Rows from block 2, named by matrix and row number. Rows with one number belong to one attention dimension. Each number is 128 + 32 x the weight over its row's rms, rounded and kept within 0 to 255. All counts start at 0. Numbers have three digits each. After the name is the row's rms in percent of the matrix's.
# q: attention query (model.blocks.2.attn.q.weight, 256x256), inputs 0-127
# k: attention key (model.blocks.2.attn.k.weight, 256x256), inputs 0-127
q.46 110:244120104123117119169017136129142135136123111128106122131130116132212129149128127131130129124129132128255128128128127000117128128130134127128125129131135129127136141124132129102122126130128119114128127132128118133128150153128130123209129128125133127152122133063139126129122119121133123137129128126132129136135128122130128136127128129134133128127129130138125120128125128129134149131105
k.46 127:125123130120128129161000132123125128133119128124131126128155143130131128136128120126139125127128130125144127127128127000123132128129133135128128116126129122131119133120123127063139129125127137128108134118129127130128123241128123125128129128142131128134128106122132129127128129161118123128136123125145120119141126140128125122129126121128128124128127130126126119128127132124134126138203
q.47 034:145150123140109118234125129130153123146130036133093104131126109130146128130128118127127127128126128130255129141123129139132107131129138130133123127129123131124108146123121127182130126121130119089126108150131121134124154093140129132122120122157128129128128131110165126128128128168136125136118133108106119123104125111129123128127130128131124128128125109103120133128154134128129131128118
k.47 038:132091130127121135120235118128130102130105120123131131138131127129123128126126124127125125129127125129127125126127128127127128127131128125128120137120130127131115134124134130127136129117126128149118130095126127125131132122128128124123129129131135128127129127132129128129135123110130130127127131127148121128127129134127126129128129127128124128130124127117130126127130133130128110128157
q.48 040:076118175153196012129206134104112130139127184130121076126117125126146128121127143136099126125127135114146127114133127231108128134121127129110151131136128128129141110135119127181130123133128130130141130128129124124128128163129127140171126120153105130133128137125109120122122126139118129156164135108146126133142122120133141144103129120132153124137127130166132130131004131136134158135119
k.48 046:126114255255057129103249128128100133122129136123129000141098130124153128119128129131154129129128123125131131126146128130130130131129130127128133138128142128126135125128134128106130132128129142131133142130131143137133079146128126133148130128128134129127126128108129119128118130139125119121133127126161127197168131113127126125157129128124124125132096128129132126124083124122106129127116
q.49 119:137126141110136255128122131175129133127124127139119127126128122128084128168126128119123126126129127146093129165130131000129146127128163132129139130130132128126103130129130128057130127130128133255128130140127127131128128101127128129135125129123124131125126181124128127129130125131127128130134123097011129132109126125128129125127128120126127129123129128132128129125114130128127146128255
k.49 126:051132123126151137111000129109123131127130157123132130109144130127122128129132127128133126129128130137127129123113131017126128128126128129127142126128130134128126127128137128119123127128128135108131152129128133123128125126116128115123133127126239128116128125129111123127128128141115120128125127127129131133129128132127148130135131127122120123131143128141129128128089128129125132129107
q.50 100:142215088240116147252147127170131143128097126128122171130136126138146127164127128131089127121127129135128128129128128149126127124133134142122096140127129126129128151126129130000121130140128129077133128113128127118131127058134127127198125130128164129124130119129122127127116120131126130128133130112103129119000126138129135128124129129123124128127126125129126120130056118133112146128129
k.50 131:118107123136143127124165117124128126132117117124123143135136129124118127128131128129119128129128128128191127130129127255127128126130122128128134128127128127128128128127131128126083130128130146110127126136125128124124131141128126130119129127120129128123128136137125126124127129123125160128131128112141125118129129125124131138128129125129129128128182128120123127129126125128125136129133
q.51 017:009126070029132083122127137126170111129103125107125140102124134133118125126135124132109133127128129128178127120120129255131129129139131112125184124130125128115128134146217127136118129131128114098117129131134140124129100134130126132120131129167075110127129129120127127128121141129129127127134127125111119107255132126129120107128134135134128128125128129122126130128118120122167123128083
k.51 025:128132127127000135126127124132123134127131128131126130128128135127121130128128128128123128128127127125137127124128130120134128128131128119128130126128127128125136126130138128128130128128130120137127131116129131128129120134128128122112128128128140123128130131117130130128128136000125127127129127128127130127152128138128128110129128129128126130122127128131125134126143118126127129127113
q.52 047:171016139095156117121139130125107034135100123127128124170136119117133128115131130126133131128117138126147127128135126146120137128134119127126131130127128128131136128118128125144125128130128138177127126078128120126140114126124131126153129129121099114109121129128126127121138130137127125120139130136185098098158127159130126137127129125089125127128137134129129111128115110125134108128141
k.52 047:103068114084113050197117122120130129118139121125124139123130125126156132123125122124158127128127128128122128131127128140128127127131129152128083129127128112124135140128139131255127125127134117132127121000128120128130136122128128119123129131139128130136129112120132129128124129133123124130130128131128131117131133137129133130122131150123128132128130127136124133127123128131135129128123
q.53 044:255146146118125117192140125118122137128127129130165167128132099132130128131124116127134131128129131128215138128128114096133129130123128126127140116125163119128128122129103126117133129125126120120124118124129143127114125109123133122139129128112087128124122129169127131130130135128131127132146128136144134127137127140128151148134126128144124130127123142149129144125068127127128131127173
k.53 049:255124133130145119134109118113122129130150114126130105146130132129127129128126126121152128126128128121194130126130126127136132128128126127128122137128133128124123128126140128100135123128134115127117131120121128129143120128126128125124134128132127131117133128108129128128130132126127126127138128131152125135153127135130126123136131152109126128125121128109124125128162134128127128131132
q.54 192:143047102124155242255061127139120128146139127126129118126129154127129128131125131127103139127128125127209125127129130058128125128124126133129128126127128126127125134127122128143128127126124146129127129133128130123122120154130130129103128128135120132124128123138130129129123129130130130130130130119121129127113128092122132122127128129118125128129255128116129126128180130128124000128138
k.54 204:222139130138205206229000130156123122128140128126133103153132129126129128143128128129013127129128128135130128126125125000128128128130131092128119128128130128128129127128126128123122126128128153207127122087127129128115129113127128124125135127118000128128132126135127128128126127125134128128115130132118129125116129131128132096128129128128126128128126127056129132128119131128091038128183
q.55 213:117143073152117128118255084097157139107127100124119196098128112128125128134128128124120129128128128128129128129127128146128129128129138134128130123128126125125127128127157128128129129125140129130125119134129126128131079110128128127255129127127136129132127144147142128128128128126128127128154128125247118132142128127127120129139129126128128126128137127148128129128128124128136139128129
k.55 226:132164009158131084142255123120144126128116127118133151136124046131128127131129127130112128127128129127117128123128126216126125128127128115128124134129130129128127128128157129128124129128127122127132109128126132126131109090134129128142127128069171126128128165163129124128128128166128122128126128121131129128134129128130114255126134126129129128130127128133129130128121129128116198128132
q.56 048:115132236104120000180000113132118117142135138130121136148125133121133129124125127128122127137127126128161127134127131207127127128131129137131164134132132129122135121128113127128131125130129126130123114127125119127113119125128133128137129126128031127141127114128126128128135127159130130132121136134040131123128128114128131086113137126128129131126128128134126134122137137128131140130101
k.56 029:142129152120072116126144126130150142125096136137125086098127132128124128121131133128124128129125128125156128127127133101125135129137127124128142117126129128128134118127127121148135141128128127132126119125135135131138088159118128130138129130132109128122118151113129131123130163024136128122149127109131127135134125138127131134129128134118129129128120126089128127129098107128132115126133
q.57 131:114193044132124130116128132112146110130120118123135173129126054129129128128127129128255126128130130128114127128117128060128128131130146119127133129129128131128143131126141128058118127128128135209129117155131127128125133255127130130176128128102139130139130130152129127128129125123133145129128133129158156140102127128132123231116129127128127128127118129124127125128047129131108149128117
k.57 152:126131074182105137246212134050144130130128119145128123128123127130128128125128128124131130130129124126122132129185096064122128130127124127128130130130131128128125128127133127123128131129127127058000125137124129129128130232128122132132125128131132128131127126127139126129130133118130128128139128126147130129149128098129123255127128128128130126128126129132128113131175137127132137128110
q.58 430:255171139138111255255075128128160149129140138139127138128136124128137128128128128128127127128128128127086128128132129127128129129127128128128132132128128131127133135129175128124127130127128127040109095112128128128128124123128127128129127128098101128128126108129128128128128128129129128129127128077017129080129128128129128131128128128129129128129124128131128128128100128128129129128129
k.58 485:131028112125106255150128128128128132129161129145128160128130127130131128125128129129128130128128129127139127128129129115132128128129127128128126129129127128128129132128127128115128129129128129129129130125128134128128078129128128128127128128126000128128128127125127128128128127131128128127137128125080129124180128129126127129128128128127127128128130128127129128128125127128130121128127
q.59 281:082255136128165125090131130126091128128076128125137088127129124128163128130127128129161126128128126128127128118131125139117128128123132128128150130128127127128127128128128128145127128128128129000129127128124123129127128125128128133140127128134127130123129129141128130128128127126130130129129129126141127148000128128130133127128127127130127128129127126128128121128061129127122124128187
k.59 214:189152255105159123035253134130100127129112106111129000119127129127140128127127128132193128128128124129125127088127128198127129128128130121128188133129127128125129127128124129144128127128128128058143168234128128128126140192127128127128128128133117124125128129126128128128128126136126126128122128225209133215121129128129129009128130135128127128128183128131128127129139128128120130129099
q.60 069:000112108099110155219123116123131118123123060145128128123135144127117127114129127123208122132130129130215130144118131127119130128126130130129132117123125139128116141130128127121127126127128125130113137147135112128126085138128128126153129133122107139121128131142134127131126129133128143129125129099116127125123128128130140129127130145106116128132092127129132126129050137130067126122132
k.60 074:135136126106129146216121071130136117129133123129127133134131118130128128108131126131129129128128128124125128131129123131132128130128124130128130131131119128130131109124131128129135130124130124164129143133129127127143113098129128129128128126122095129115129139123121120127129131130121113128129126137126129129092128129129124139124128131130122130128130128127127129128113128127128117126125
q.62 010:100110122130161112122027132133113107115128000126127137129127139117091128116126122126108122128121120139042128138129128137129136129127118127130137104120128119131154127131124128145110123114125108131120122125133131127127138115127133122106123134135110126110129140128133140128112134125120127132131128126185133120172134173127133123130125126137123135129159122122128139127040167127122128127116
k.62 016:135131131143127136131122123124129130128119125128125143128123119130130128129128128128119128128128127128135128127130125120129128129128126128128126128128130128128129127127134128128128130128128128128128135129128128128128131136130128127131125128126116131128128129128125127128130125125130133128128128127124128121130128129128127128125128127129128128127135127128128125128124128126127122125128
q.63 034:027087149123139126074088123131140127121129095128119120143241123136117127131135137142128128126135124128126131125136133123122121128128124106133121129134133134130138131127139129133106120134131117175127127119125125133129131130125128125047124128000174127123134142128132128129121135129116123129134129108114174130139131129128126127119127124128131129133142127120128124134131136129093128124095
k.63 043:000107114110132130171121126136130128127128126124126133129146127130109129125128128128123120126126127127110128129119130081129127128128124121128129126125128130128142131128130128134129125128124119149124128117131130128134129083132129125138127131121101126122128137126126127131129126128123130131128127127135135116134128135126133142129126131129126127127087130129128133128126125134123140127124
q.65 040:146100195116153249128000112138127132128132139128142134132123194149116130150128127123108126130132128129230129124083147067119127129126128127124130137128138130127145151131084126139128114128136147188192134114130127126127119161128128119149128124081089128119139174139125124133121120129123149128125128008080121097164130130130128117126129125130130126134128137123127114132166144135113124129161
k.65 055:255152130132130105255127133130159139120131120125126255139126125130141135125130125130100128129124121132078129136126135230129120126130132124128119126128128116126158122130139123192132135124130134130126135127127138127121135119122127119126128126128054124128134133122129128129129131133124127131136127116132134128128130129127129166131130127128141126125131123125127140128131118128112124128144
q.66 048:135139032126164221130113120174196128134088126114137137097129128134085129144141122113114118134130134124255130128120128126127122124129118129117096129131122141124153132128135130165112131128129121130131128084147132128154134133130121131135125127092128114114130221132129129128137137103121122113127127068117123116128125145128104099128128123129114119125154124137128138128145120121153113132135
k.66 049:130184169126127118155126125128013115128150137128129255132131145127124127127132129130083129133128116122114132126125123110117124122129129143129127126125125127131134128129077125126129121131126123131106133146131133122120118043129127131121126127122000129128129123136125123125128131130121125132128128132121143122129131127123151127128131239108136128137126127085129137130185127128124120131131
q.69 059:075185134183109214129138133123123135102128163128128149133123078127142131126127121169179121126129125129131134126154106152127125128120124121123109126122139123133131109127189128153104129126128119110129131100114115123082126135115129126140128131130114133161111147155165132128118120049128119128105128131152125125126130132128151147145120124126123130133150128138126139128079124133067117126122
k.69 064:038105099168137121158144126110127127129124137114133134134144192134140128101127128118085128130132129125178129122130149114141131128130128126128130147136131129128145117120134130132130127127128131085120178111108131126130129255115129126129128128128244129120129144122126134128129130127123125128130130122147132128117128134129128163122110124105123126129175127114130124128160130128120132127089
q.70 053:122132135092160056208165139156114083145134168135144086161114187135120134138133128126083129130130132111051126128126126130134127129133111128125117131129130136135133151130000129160129116125130131163128124125130128127128130125131129114096127124096154124102125121134131126134128123124149124120091127126104124114047127126121110107104126123165126127126103127083131124130106160129110094121107
k.70 078:139127144124127255086126126136141133131128133138132134118122118126103129122128121130117128129127128129142128130130122116130130133130126122128134110128127126128121128128135128125129128127128129129130126131125139137123126123125131125140128127070121120132125127121127127128132140125128131127128123132092121127132128130128133080128132115141128128125129128128124146132128128120129128126118
q.72 048:129163120186109133157023143125137137133155113127134135184122092126138128122129126150137125127123131113058130132092135206124129128119128101128128151128128132128110128126138127000126138137129117123106141115121128129129130138128125128124125127115136103116132108127128119128130125106130128128127132144148133167125125106128124126146125144119118130125114136110125110128121130133164151132129
k.72 051:082022000131155102153129128129091126195177125119128110148131113128132128126128125122105131128128146119255127126129127089124129129123120128128131125128128129137129132127091129130127128122127127134119105137127127131126132114128129126143126128085147127130124124155129120127127127120128137129126128129140127170121127111129126142128127125134130128130142128130127128128164129128132113129127
q.73 013:131088154097132105124120131151098125120255124131128062122115126129132127150127130132119117128126114132126130136128129171117130127133128127129152128127128138127108128126126128134128130132129129131189130156132132135140115147126123130131132129137128127109138115123129127128133125194129127127124125113104127159024128134125088114130128144120127126124126128129142118131121137128125180130117
k.73 019:165140220116125165255255129142131130126119127129127122123115114140128128127127126126128129127126127126094127134128130157132130128128129128128127127126126125128128128128130128127133127128128128124128126128128128128129129125129132126123126128137135126129128127108128131127131129129128128134132128136128116138126128132128133125130128128131126129125129129138127127127139128128127150129131
q.74 059:123095125101124212087134154135109141111232156144122076000123148128121138090126135135116119128128127135149129138128255077174128129120131064129125106126126129125130127128125128130121124135133138122200255155127148133122116131126129120079131128133141129130129141131148140129128130155121140135128126145099140130114126130126150124129119128127123132126136130137128126120146111132074116130157
k.74 119:135064175130128120255209139130145132128127123123127137128124113132137128133128128139143128119127128125090129133129131150131129129135123127128118126128129117130132124124146128251127128130126123117129148124129130127125133131126129120121130128138148128128129126132127129127130128119128131132127129136255122127133131134127131142138124127133126129128127128131128129132156127128123130128126
q.75 071:122135177134140115111000141109142129117222073139119154196129115111121135128127127125112124128121131141000128137132138094128130127129134135120132126128118123135141127127128128000133131124128129184112127164128125133128115118104130116129127129134166128060142129127138129127141120132127127134137129123133126122137127135127136108138124129120128131126129128107125128121112122132063165132149
k.75 073:120021135151124111129090125127119127160165121119133151148127107155105128129128120133120128127128130125255128131125127255116115120127137133125123171123132127139114127117136127217141131118127111197128113069124129127150169078127127128132126127135143119130129127159117127129140129134124121128132126117137125127165126128132132195129126132128129124132153128128126123135124136138158126128155
q.78 005:129127127126131125129163129128129129127135127128125129126123128128129129134128129128132128127128127134133128131130128133128129127129128128129127127129129127128128122127128128010126127128128127124128127136135128129127127000127127128130128128128130128127128127000129128129128127137127127128125128126127127128116129129127129127128129130126127128128128128129129128128128128128123128129128
k.78 007:128142128128128128128255128128127128128128128128128125127128128128129128128128128127128128128128128127131128128128128129128128128128129129128128128128128128128128128128128128128128127127128128128128128128128128128128128127128128128128128128129127128128128128128128128128128128128128128128128128129128128128255128128127128127129128128128128128128128128128128128128128128128128127129128
q.79 016:136255130158131112127133127138127123128105141127130142126126132126130126162128128131124126128128128129000128124123127097123126129126127128128129128128130128129121131130128128138122119124127128127130117129128129128127122131128128129130128128121131128128128129139124125128111120088129129128124129211134126128139130129129127104128132143130129128135127128128131129128086141129141129128119
k.79 018:130111150138123127121116128125130128128126129132127130128126146127140128129128129128128128132128128166127128123131128102128130128128126124128128131130129134128126127128123130128127129128128126128128128127122129129128128131128128128129128128124217127128128125121129127128128128123128123127127127128114128124126128126128128128121128129128128128129126128110128128128127128128142136128116
q.80 013:131127129122125135128102130130127128127124133127132111000126128132133128128128127128114128128128128121115128118128129119128125128128128123127114124128128129128128140127128128131128128127128128132135128123124128127129128128128130122124131129129138127132128120128128131129126135126128098128128128128125131126125128129127126128126127127135128128128129128123128123128255128128126161129135
k.80 012:251144145116118124255132132133127131127132121140128127062081106131207128126127128126132129127126125129000128132127130140132135129125124127128119127129129128128126124132128128128132134131128128122146129126128130128129129159129129128122127128136132127129128113116133130128128129129133130132140127139120125131126128129128134125128126132125125135125128128131124127125170127128127128128114
q.81 064:126036122050163181110160126139129137151143244133146118110153255129131128111137123126136129132129132111161130118129135048126136125123122133124160093133150126128131124127147124255137132117128128135133136120125120121127133137138128119113128132130077127157114131141134129129123123137133133130123128078156124115105126107132124127134127098150147128145126125137124126129164130128134105130242
k.81 065:225135227128098095130129139116127123122027136148126202128107126136108128255130119137145129127125126126128127136128123110125127128129123125127118116125126115136070130134126130120125133132128113139137146192134126141130121255125116126105132128131111124134134164144125128129129136127127120122120115117125127105135128133124127121129130130128129127127082125139129125130131127123126134127126
q.83 010:121129129077154080120104132128017142139115165128186148129131123144158128123127119124134128121128142126096125129137127024131129132128127144123128136128128126129116146114145137095138131128127146120123152143119117147128127079128123127158129128124237127064121123102142131127132129119125151129136129117140151124130113134136132138128113102125114120123128128156126113126132102126147255128126
k.83 016:139164255109102157112185128133135137125128116129128113075120000127134125127125125128141129117127126128073125131127129000132132130128135124128128124123127126126125120129158128120129120133128126084136139133122128130128128000131129128122127128156106130129128118117131132127133134135128129132135126164106112136129128151133135074128128132132129131121131135137126124128130140127124136129129
q.84 072:238075139140170000168116132132138134128132121128128125120126137129130127152130128128127122123127131126106128133131130133111125125119134121132137129125128136127129117128000119089122132125126123156129112135141114129123114114122129127119124130125107128134128145136144130128122132123137126130081128116139126128184125133131121126135118142122129133132102128103128129127122129129131104127111
k.84 052:079090157129246118096129125132158120128161142153125116113138147124083127136120129128173133118129125159129134153129125127127125133134140122128140154123128147126101136144143129204131118130127153255132123149128113126101132141128127130109127128137000134127126126149128132130123136093119150138131129134117124128055128115128119094129128120118139139123132128116126129125088077128020093126135
q.85 093:155074114030132142081106119141135128125150104138126148097167126131132129082132129131111129123128130121174123128118134121128122126128120124128127128134123126127132111128127128103135127127128127074132120112159138131140125113128128130160127128149075119143129111095155130128129137128122123128140127055114117135255128137129132128146125135125134128127143133127127129130255134127169126130119
k.85 112:129255127122144142207117131128157117125135130110116131129133130128130128127127132147133127126128128135000128126128127190106069128129124126128132136130131128128130118131137126121123122130128128129127128138133127133116123130126126130002131128185040136123126139146099126128127126128129205128124130118148123130096128124128129136131130135123141131128116128136131125129129129131112130127130
q.86 064:162143111072096073137101116122130126133121125139143134110134134137109128114128135125118129131128129125107131128123126119147134140130134129132124126127134129125142128132130141104131127128132119123126138114130127128133123133131136126109132126131155149209127125122124128128125131142128132137132125131110158128128124134128120136117127125128128132122119126127128128129131140129122134120128
k.86 053:108000101101117116161140130150150147152129123087129093058125109152137126125128123158115126124130131121082128122129134125122129129128122133128156139127127125126161149127128121190128122129129134119133145130125126125139139131135124138155132132145081131129128122134134124130138119098130134122126127138092059154020131140134125123137130127143160124129140127133123131142142124128128120129119
q.89 021:157137091139143173144146137125135144127000152134131089121150129095136131141130133127126131133127124150132129117116106144130127128137128136127133128134129126128136134132132129164091112151128135107129044000130145118125123141136125128188128128101137128125129136133118112128108126131123117114132123145099114136144131121120134165128142129122126122123139125137130131128109127128142128128124
k.89 035:255199084132048102105127132124103123126130134125130125129129148128136128128128130126070128137128128128142130130133123100130128128127128130128128128128129127128137131129118128010127127127128129130123132129129128128124128116126128126130128128120126129122129130129128128128121129128126123128128128128135135122128129128126128123127128128127119128128125127108130128126124129122127115127123
q.90 075:127126133122114122166138137115148167131122127129131194145128127129135132072129125113160128140128129114201131135129125139149128129128125141121123109131131128128143130120136128113132135123129128130080129117122125131130235108124128121130123128125098127119128127131126129128146136132129132119136136118127129131174120123128129131125128128120102126128136123117124126119182129121173125126062
k.90 075:255255165151144255129118102133131130111163132125126136132123130126129129120127128130105124125127127133139128069129121128128109124120125155130129128129128121128141121128132129133129126127127122135124138129129132126128107125130131127132125128131133128128133124127128131132121126170128170131127127129110127127102131129133124130133128150126130132132127130142133130127116129128126137129132
q.92 026:084130130123134070126110107126035127129145138128118143120138105116139127128127128117135128127119129165004124130129126143122138126140132145123141128127133127133112086128161140000137113136128140092139131098133148129176126155129108149184129134128247114052127124110133128120134082171099123107140115139168128157124130136131128150125135134107125116117232131146137127130121098128146227132100
k.92 027:167135076101128128126255133129002121141094132125128103120125125128131125115128126130153135128127128122116126128128123168131130133127123129128136126125128127129120137122129127122122112128128127087123129135131125129130130126128128128084133129149119127118124121123129127126128133125128122128132128139226105139117128139129129127128127127130126129127146128116128111128151144126151135128129
q.93 376:029105131107120043249136127129129125127128128042122000127128129128122128141128128128130128128128127129193128128128126159130126127130126129128127127128128127128128129130129128128127128129128126159149128132130129127128130113129127127127128128129131128129128162148129128128126129180127129128128128071019128119129129128127128127129130128128128128128116128146129133128177127128125084128128
k.93 498:000041123114134126127144128139099117128131121103128130130127127129128128127128128129128127128128127128155128128131129150127129128125127127128136149128129131128198128128131128147128128127128127133128131129128126128125129090128128128127127128128018128135128127128128127128128126165128127129126128108109128127071128120128128126126128128128129128129128128128128127128166139128017128128127
q.95 572:131255158204147049130150129128128128128147186133128208128128128128122128129127128126112128129128128128101128128128128188131128128128127128128130121128128128127128124129129128122129128128128128120115123127128128129128127127128128128116128128127140128126128129121128128128124131124129129128129128128130129129217128129128131130128128130122128128128218128129128129128127128128149255128127
k.95 520:128138255129132091111032129128126126130127128128132126152130138129122128129128128128125128128129128128134128127128128118128128128128128127128132129129127129128127128128123128133128127128128128128125130119127127128128155127128128128126125127128124128128128127119124128128129128123128128128128128129128138046255128128128128114128128128128128127128129127125127126128139130128128125129129
q.160 722:128130116123128125123130130125097114129120128127131073128128125129117128127128127128116128128128128127128128128127127098128128128128128128128127128128128128128127129128126128103129127128128127127127128127128128128198187135128128128127128128128124127133128126127128127128128128125128130128128128129158128133255128128128128129128128128152128128128159128128128128128198133128152129128171
k.160 587:187243242183135128255126144128130130129127127083130126129121127129124128128128128128127128127128128126104128128126132146129128128128129108128128128128128128128130129127128128138128125128128128133218128128128128128128127125128128128128128128128129129125128128146128128128130129128129129128128128129127131132112128129127128129129128127128128128128123128124128128128132127129126128128129
q.161 054:125129130129126120137141129131124135127123094124126134129124141132129128130122126128085129124126124130134126132127132129128127128123129117125157135128128132125123127131136124122107130125128123129123133131128128125119138172128126129129128132127090127140130167130125127129108129134127121137128125122120151117255131112129128107131129125138129131129129129130130125128211178129129173130127
k.161 035:171134082143138159255132130125132113129105111134141133130135116125097129158119127130120132130136117123126128142136132164132123125129148129128105123126126126128121127116136128136151125116129130131104116133116116120128163080128127133024121128147125129163134127130119132128154127125124128140116127140115133130125130118125134125128129115128128123126132124126120123128142140134113103130127
q.162 013:127066144129130089122142129128124127123127129129128130114124128136093128134129129129116121131128129128224132120128128147122125128124130131128132134128127129116127128127129127123127129127128129120133145255129127128131109126129127129132129128166139127137128129128130128128128131091124121130127128128130122129102128122126127129128127128123143126128139128129128127129129129127135130134130
k.162 016:137000128130129130086129129127127125132127126128128116130134128128131128128128129128133128128128128129135128129129130127129128128128128128128128139129128130128123123128128128120128129127128131127129126125128127128127129134128128128119128128127128128128129124127123128128127127130128130129127127129120129132131128128128128129129128128127130127128132128128128128127128129128128125128128
q.165 073:141157147184143147000123139147170097131118119133135152128129123127136134146132131128092130136133123127163127128122126131125125131133135127138138129127129130128130132130138128120105132126127134135129108131127132127122138045126136128120123126110152126171129132141125121128118118135127136127123134129104128129130129120133128118125138120128128129128000123123129135128158130129114131124127
k.165 058:120160123133151086138132133128163132125196114126134141132138126127138128122136132131121134131132126132248129125111133156124134130130133119128128127128123140122134147128132128099119131132128127120122085127123128128125143143123129117124128127128138131127128110131129124128128128128141122131127128129138132130112132138127132128118133131101123129123126128122128124128000127129134145128133
q.171 016:144128129189127114127130126126127119129132000133117000127112091128153128255128120125116123131125131130121128128127128124126130128124120122126115129128131129128136125128140127118130128127129128142127131121129122128131124123128125123129128128115140121130128128166135128128125123120126116127116126119139102085163128123129120128128129122129129128128146126128127126128123127126128103131116
k.171 017:037224076112144245135146127122126110128127239114133158129147137126120127146129127127128123132128128131134128124129124070125127128129117144128128118126129129131086142131130127130111128125127168131146129128129130128125109130128130129121125128124124128129127136161117128126124128111124127118127132163156109097124128137128134138125132127124129131131129128120124130131106129125106132131163
q.173 044:157166129159114099046107144136140122133125145130139147123113128129125128127130135131142135127130128122153128128129144142129095128128121127139056140132126128133120136124131138131130127131128131133143135111122133129136144123127148128125123123126255124125130122121127131128137129133128128128119134141116129128102128139123117137123127100133129127128134127122127135126128097129133137125136
k.173 041:093177128126115186122149135134132144120128112146112126137123130116128128082127138137128131125128127123145127140129141124136121127126127122130126126135106124128101129118124132114161125130128124144129134151130121126122128132127142128127120130150148130124130136117124128130126128118129127128124131130114144228120128093123129119130121118128125132130144126133130129127138126135133117125122
q.175 111:136157115099173000128161130126124105215218141126150139129131128137121128127130125129141128129128129124127128130128122063130129129125127135127129122128134127129128128129122128144128132126129136114128130129130128128128115130128127134103127129118164129130128105146126128128127128125143132124111125126121133078115128127131113118127126123130127128128127127079128126132109130127124109128130
k.175 097:104110125123135097155130131128123139130116110128130250132136132127189129122129128128137129130127128122202128121161125133132127128132125122128125123130122128129122135126125131000127128130128132112141125128127126129124137149129136125206128128155125129128128124121131128127127132130131127130075129131133121126128130137127128129123119110129124129127128130128129131126118124128126122125122
q.176 048:119125147125155132186122169124123142128130135151129139146131120131148135128134128129124136129125131128121126133134129097145128140126142123130125102131124118126106056125120127091132132114127136133128128109104126118098126142128127122088133127138151138124125096115129136124113150118126146132138123130116138119071129116126132129125129114141138123125100129118123134124129129129136106139169
k.176 051:100121121106127142135130142135117134131129138131147119124145169128122128124129129130129126127129131128139127128125128114128128123126123127129145125128121126129128143128123128128122126137128128105128147130129130125131122131131126128102130128126115120130130127117130128130119128123116141117132127135141119125134128132127126128133128133120122122128112128131129127126127121125122136127122
q.178 053:015114186125133157051129148118130127119127127119133149144130131137126128129124130119117128128131129128115127122120125108129127111129134141163144123127127128126127130127130128172145128132128129165102127136134128129134114184132109127125129125137000129160129125128127128130132132148125135128134121126200132136103128124127131131131131136121133113119122129164129077127147127128128167129132
k.178 050:146097127168113113022136130119129078138132124126136124117120109132155129134128123134255128129130126129087128123127127130116132127126139130128127129128138133128135124130141125249122147127130123131138030130122131129132122120129119130122128127121069130164129117131127122128128129156129127126136127105255124146152124129129128187135134130125135127131101127129124140128156128127103163132129
q.179 115:000152124123205000100146164128128131130109133118136123125128127130129130141131129126127128128130128126143128122119131153131128129128126128129136118129128128128130123127123129124133124131128130115131144129129132129132126218130132125128126128124126128126123126126128129128129134139123127127126126137203129131067128133128127129128127128123122124126133127131129126128126116126109210126110
k.179 081:062122172118056151116115130129161128126181129134130140123127018129142127000129123133125133128126136141098128133129113142129128130130136128128117130128129127129128135125169128114145128130128133125124044133131132124124128079128127129161128128123130128110128111135145117127125121122126132126128127124114125134081128020128125130132128124125129127128000132119135128128030122129126133125139
q.182 061:142127127090130225023144118111152133103136128138128133140133124123123130131130124130110130120128129124000128128147125105128132128129130127128136093123129128137131128129127128110124130130129129166128124149127128126126121144126126124127128127125119130131130128126119128127126127155126128121130128129134128127133128136130128107126129066126127123126124128147126128131132123127109134128133
k.182 027:180135149138137111134174110101150126129203123139122166119125112128186128201128122127134128133123129141108132134126123121128131134116130135127108122127129058129123127142133127132135155116127134134139099130140123142086081131124131127128123127080065133171122130208140128128097124131145129123130132103125132115127123130129125114140127131129128130127128130129128141126101122128071143122105
q.183 045:255111125109154129101088119109156115130201089139146131116142131127000129120131126133126128127133127133175132120119122000121135131136116125140115107122126134129111134129128130111134132131127136117133144126123128134124131125130135126073131128148103130209128109133128136128126141131124133135135135155136110137138126128127143125139132133127125131128119129112114129128174132128101140127112
k.183 049:255151182199255122150211112137133128129139000159120133101119140128193128127127128126111130125127130132150121127125130160120122119126130126129092151129121124123075126129136132123137126128127129118138126142117129130134091082124127107132126128127124120144128124119140128129098128138126124122131127130255122124130127127135118135130127133100134128129139129131129131127158123132139126127144
q.184 594:170143131144138131255120130128128129128133128128127123124121128128111128128128127127125128127128128128123128128118128135128123127128129128128120112127127127128128132128117128000126127128128128129129125130128128128129128126128128128130128128126131128134128128150129128128128129129137135127128128130127128123192128130128128129128128129130127128128129128127128134128218127129124115128142
k.184 687:255255153255145233134203130128127126127127127128133128128130123128126127135128128131122128128128128129128128128128127101127128128126129128128132130128128128128128127128139128154129128129128128128127133129128126128129119127128127129128128128128118127128128128136127128128128128128127116128128128129141127130134129128129127124128128128127128128129128128128128128128118128128128140128142
q.189 048:052159094104071120096035135116171140126099218127139221136170129127123126122128122149127135127129128128200125121132129062114128128147136123133072125130115128127112130112119131139143127154141127133131151131128132126146148156131129120118177130159118113121135130125114131126129131139114130128137122148127112142115125114128121115128126118127130129118125129095125117127112128128136132130127
k.189 062:000000138126132094000130141122105138125108100124126117128052129130141128103129129140142123130128127128143128123127143137113128128122113096128129134129123144123127127128122127117122126140129121113127179167107132131138136146131128132126129128180180129116128125121116129129132137134132130132127130133157133134128130137128129099126129135133125131131112127150133114132125130123131103129118
q.190 222:131138000133133219117139127120133127127128127128128062131129129125126130131128128127126127128128127128131128122133127058128128128128128129128129127128128126127110126129128128000128127128128122130129127125126130127126128130128129127127128128132139128129130127129128130128127130121127126129131129161130128129129128128128132126128128128145128129128156128141127130127129127127149133128191
k.190 248:127119142202190206130119129127131128129134126123127101071125127128137128131128124128155128126128128129132128129127127203127125126122126127128119129123128126130125135127130130131126127127128128137157128130127129129128131069129128126133128128128158128127128130138141127128128131127124124129129127128132122108085128131128131131128126128130127128128128130129128128129255127129110126128129